{
  "noise_aug": 0.01,
  "time_shift_ms": 100,
  "n_mels": 40,
  "embed_dim": 128,
  "encoder_stem": "single",
  "text_encoder_norm": "layernorm",
  "text_encoder_activation": "squared_relu",
  "optimizer": "adamw",
  "beta2": 0.95,
  "max_steps": 2400
}
Rows from block 3 of the audio encoder of a small contrastive audio-text model, named by matrix and row number. Each number is 128 + 32 x the weight over its row's rms, rounded and kept within 0 to 255. All counts start at 0. Numbers have three digits each. After the name is the row's rms in percent of the matrix's.
After each channel's rows are labels from the 100 clips, of 14976, where the channel reaches its highest value: "responds to" is what is common among them; "loudest" is the band of the loudest frequency at the time of the peak. Only what is clearly more common there than usual is listed. The data: read English sentences (LibriTTS-R).
# conv: width-5 conv, stride 2 (encoder.blocks.3.conv.weight, 96x96x5, each kernel summed), inputs 0-95

conv.26 127:098137112130131117134118177097105091115078118166119154172096115084121160072128089093143128133135105084135110056124177112113091124159120079083184103154073133106114130075138138082114126098128053073105161114119058122132111158119123175153104090179120081136117133157133098144121043124183168090
responds to: the word "i"
loudest: 500 to 1000 Hz

conv.54 094:092101093096120103133130165113097101107096123195115177145136108087156151087093138101161100126144115119135130085143162071082144106207128082083149124143151089097153132152144231044093161112152081151133143132101102112143080141159094160113091111164101109110145161173124118108115110080192133137
responds to: the word "i"
loudest: 500 to 1000 Hz

conv.84 109:123115110128153092110155176131111114108082148202140161194125136071138173106117125111149150132201127119154158097126200128115128158166151097098205094121120132106092123094177188098144133098125078112122170132141113122178141212163105186121142107173168111132141138165167124142136109085165181118
responds to: the word "all"
loudest: 500 to 1000 Hz

conv.0 091:157091113144114114109185164131136161135129192128121147180177127140200152144155152099145112129191121125191135163165173111098140154139166137152175136155145118083173157073147156141126172173148176168134127120134184128154115186209107160113153128162151143101138117203157134103167174106139163160
responds to: the word "all"
loudest: 250 to 500 Hz

conv.85 078:135188157134138188132153112112162197153115110095178117146140102128153142119168121093098118125115095106126105136130109104221085108157085111144101205128170190183150153182114079150161103207122135160180125094078129166118157084119141126165132135135132155174104118153111116108157137171148134180
responds to: the word "this"
loudest: 500 to 1000 Hz

conv.86 075:177065113136118158119153110103110135087144111147170123130069119164150124139077130127135119124168110137127090138083090127079132118137164128179153084162146078109207188007158151138109072148079143146114132117126128150168142155111072139090153080108137158109096169160138109095119133075152151100
responds to: the word "you"
loudest: 250 to 500 Hz

conv.21 115:137100085157099148115104106121113179117130093114085118083137083144164073131096137111137070120129121143104131151091111071131127112158102119143071140118186107138219142162111137132091125187153151189169073084091158138143082081133083086100091106067105151136135131162076128087106179119089089132
responds to: the word "he"
loudest: 250 to 500 Hz

conv.3 111:130128102146115160096176107096135192152122173159112161166164115119208154123132132115188114140210116113156111137159155131130128154138192079118171104106160108084182162074193136126084130164098126180156130108103154153189153201175102130121121140125168155153107156159170105098156131098117124137
responds to: the word "all"
loudest: 500 to 1000 Hz

conv.23 073:143093046124085155098101164094093125100149093124130096144111084144156096142098098100099094145127085112112102119103100053097086105084091131141122148156155094132157118127079105112077088115104185168128080087062123096137076094073149106086101066148088138088101108155101099108109124096155163113
responds to: the word "he"; the word "she"
loudest: 250 to 500 Hz

conv.37 104:103109152117128116136141083132118205138137144101081137059167117118183085121137146131130110109157128131115134181147065124139158121141119134119057136093186088126137110160090129140130124150147167190196097128122164154093102088157093070115132142069123148096126107102098129101140176140056053192
responds to: the word "this"
loudest: 250 to 500 Hz

conv.71 100:184096103099083130156112186173088100096161100153094121123094134131101134194046146189132165098078166163074140162102143157116160084101104166149143098142088094133145129107113155189108121130099154143119134171150111077180148123110106098098099098143084111101153112129111154146078140098118151049
responds to: text has "she"
loudest: 2000 to 4000 Hz