Weights of a small contrastive audio-text model.
Model: encoder arch crnn, text encoder layers 6, text encoder norm layernorm.
Training: 2400 steps, batches of 128.
Rows from block 2 of the audio encoder of a small contrastive audio-text model, named by matrix and row number. Each number is 500 + 40 x the weight over its row's rms, rounded and kept within 0 to 999. All counts start at 0. Numbers have three digits each. After the name is the row's rms in percent of the matrix's.
After each channel's rows are labels from the 100 clips, of 14976, where the channel reaches its highest value: "top examples" is what is common among them. Only what is clearly more common there than usual is listed. The data: read English sentences (LibriTTS-R). In brackets: how many of the 100, against the usual share in percent.
# conv: width-5 conv, stride 2 (encoder.blocks.2.conv.weight, 96x96x5, each kernel summed), inputs 0-95

conv.93 093:470514577559555547493530567530538520543500598490484473498516574502432513483500503516470534471572462467488526554521484531509532592514488488458512502499448587512524494558498585531570567428486477462517500480501534517453483491584514546481498539510474479478556568465514548507525510532583506478
top examples: the word "i" (94 vs 20.3)

conv.55 112:503427552461477551518452581527498472481453548527447557514518562475523522492450400485504474507508583566467494449473539526501488564485559470517507484437499535470567458559446521514510550496508498444473546476449568474401524478510468477519483491444528548549475510531519496486458551526556462461
top examples: the word "as" (35 vs 7)

conv.0 110:530545524523462542426497519546516576517520592500485481536554498457457469480507498468488566528539454473547482465531524462521446544572424526448552525443468532534487468515488509485525502455496482495509516550585482429405459548553464565469574467576474431463483486468497506510489466480529509481
top examples: the word "she" (59 vs 8.3)

conv.49 063:437515537511496574494477558534504537521439588516507533559540579462458487455444480537501525499528493487468495507524556536448512562484523451423525478455464544485510487562499553517550510424538488486474510526551575504461513492552458499485567491454499474482493506449507480506525480545642460458
top examples: the word "i" (85 vs 20.3)

conv.45 108:524481529467420492439450517529548563535558504453449444518513450417478508531564510465468541493494483487546456436511444448541481515551418528476502538441464530475504439495444508519527517441457491486537457512531421428512483473507439517461534496539438453476543435481518548477435456470501529509
top examples: the word "she" (32 vs 8.3)

conv.38 081:449540467525531470489512531457538501478509583540539487515553486555508467545519450571527586507565479454469582526475493486488522507415460497478557542529470545527444584492496503530457545445437549562522478522527460490417475526572518513505481522501522477437495556500467534418506466450469478473
top examples: the word "i" (88 vs 20.3)

conv.65 086:499431469443453558531456483490463439482454532587493564520479502493545503507476429476525457556482605528472468463445583516469501512469586482493558459480536480412488482534477520514478543525507506483482589516467551501450540465461468467536473504437566535514489462553523477503459492485476487443
top examples: the word "this" (41 vs 6.8); the word "is" (37 vs 10.1)

conv.95 083:484422501437497474498443521460454477514448479502483512435406439475519543487479464434468427461503518493445477463440485490478509497440539531520492481449487447474485467491485520492462492554517544449434500447357496482547511452499469461545410551450505563493527461512523475484478550515469504477
top examples: the word "this" (27 vs 6.8)

conv.53 093:532508446529470525504512470562470508487444556582499588574561494496499526447440484479556526564514509446484490487491596522523506467554538528504538463498531454471488495521488530418473475498508497473438523582551515497488511503576433525527607513564533537460475453532516443495478502510522507441
top examples: the word "he" (45 vs 17.4)

conv.5 076:545513472489537548482511430532455523485470520484516529498541531517486488410454474502532494535491532547504486520460548553504470537558596513509521452485556486461548543544456469448511435561509457508458579495530565553484482483503473492488517457523549497576420454492446469458509585494572548425
top examples: the word "this" (32 vs 6.8)

conv.47 110:458549490555541436431566494461490476474471495447539458510517512520511479471448590515485537464515426447480510579590436485448472505489465494489496470562526495559422532501573510461482469485544485514473414479528462540510465550502536543462499478517465474433478549490463479562550462514432480505
top examples: the word "all" (38 vs 5.4)

conv.12 097:520480471480531534506472499487417490474438513508487521480484538505560459407432484443510465532492524516459462474462562581466450498495589480546518453465563456473576475546475435479504463596517495467434544509502582527459521491469498455495505468477530493578466488512463450505518558547545501459
top examples: the word "this" (44 vs 6.8)

conv.13 107:507496490464414477448445481498520528542514484466457471521516432437434486511537518483477536489483455477504473427507455424542489503525416550447507527448429497475465450474447508482489499461441482503508460493504424426522467417475425554467495522506458449496504432484488520459429432429482514492
top examples: the word "she" (35 vs 8.3)

conv.15 131:455519462514475386507535526462494411439487495514508496507500413519495501483489516507503516514480478487466495496513470431463458502478398454463465483512460496533416502425528489492453487480460463518492504508516396472459478530481502529499508482509512480404461481486462484487477403421392451478
top examples: the word "all" (29 vs 5.4)

conv.18 097:447557505564548524473545525493497531499456608466529429475477527552474459494465492546511537487604447445434558539526474533485499545454498425496548518555498501559495548520517522485511504434504525526474472487488512532459469529576546566499445500461484455482508577486486501501542532529558482416
top examples: the word "i" (82 vs 20.3)

conv.73 125:466534481519508390454554487432473425449481485491526446484506455530497475469476547502500531501488431448454485517537447476438435517479434492488455462541499494529395525458547462481456455520497484517488478507523407514478446526481498511506493462508494479405452482490459478511519443464385482522
top examples: the word "all" (31 vs 5.4)

conv.21 093:495470480453434480484440499512500526542515497469453428538537407452440492483534507481492529466500434473517486456491482440518533501519415527439500510427426514493485439469455516485520482457442480491490455507528393423528511451485437531480514543508436461509515441458482502474403465431495514490
top examples: the word "she" (31 vs 8.3)

conv.23 107:465523512542514442394567505437498490484465509438539454481474541506508451475454577477439512439525427452492450549567410548453445522487512507496505510537515508546441508524560514477514453495535480491476427416472487542495445514496546525495432460481445487450462547504474501548552486526475494508
top examples: the word "all" (38 vs 5.4)

conv.46 110:515488492484393496463446463534493503508499514503474461517548444420463483478492522482506566494477466487496452420516490432531489490532449534427541509429448490477450444472435488459475469445451505483483488521559441402499470457490402528502540499534477466475489433492479504479432422442501506521
top examples: the word "she" (35 vs 8.3)

conv.63 095:523482486475394452477434503513534531509518502506477521517507442419453518512513477443500510490509514505523433437466503427545473515511409538437515518402456527443455449480471527511489523445469497453538478518521450436484448434496418535498495485489481496448483411503501531480431436444513515525
top examples: the word "he" (67 vs 17.4)

conv.58 098:494524483453431495452459487515539570505561446502453440530543449411488484543554481464501560483474486505544418468525475417513464480517407525482486530458458515479501456496450497509508505450462466488531459486536465401519478471467424513466549487556451457473530446500505550495421450482484541497
top examples: the word "she" (44 vs 8.3)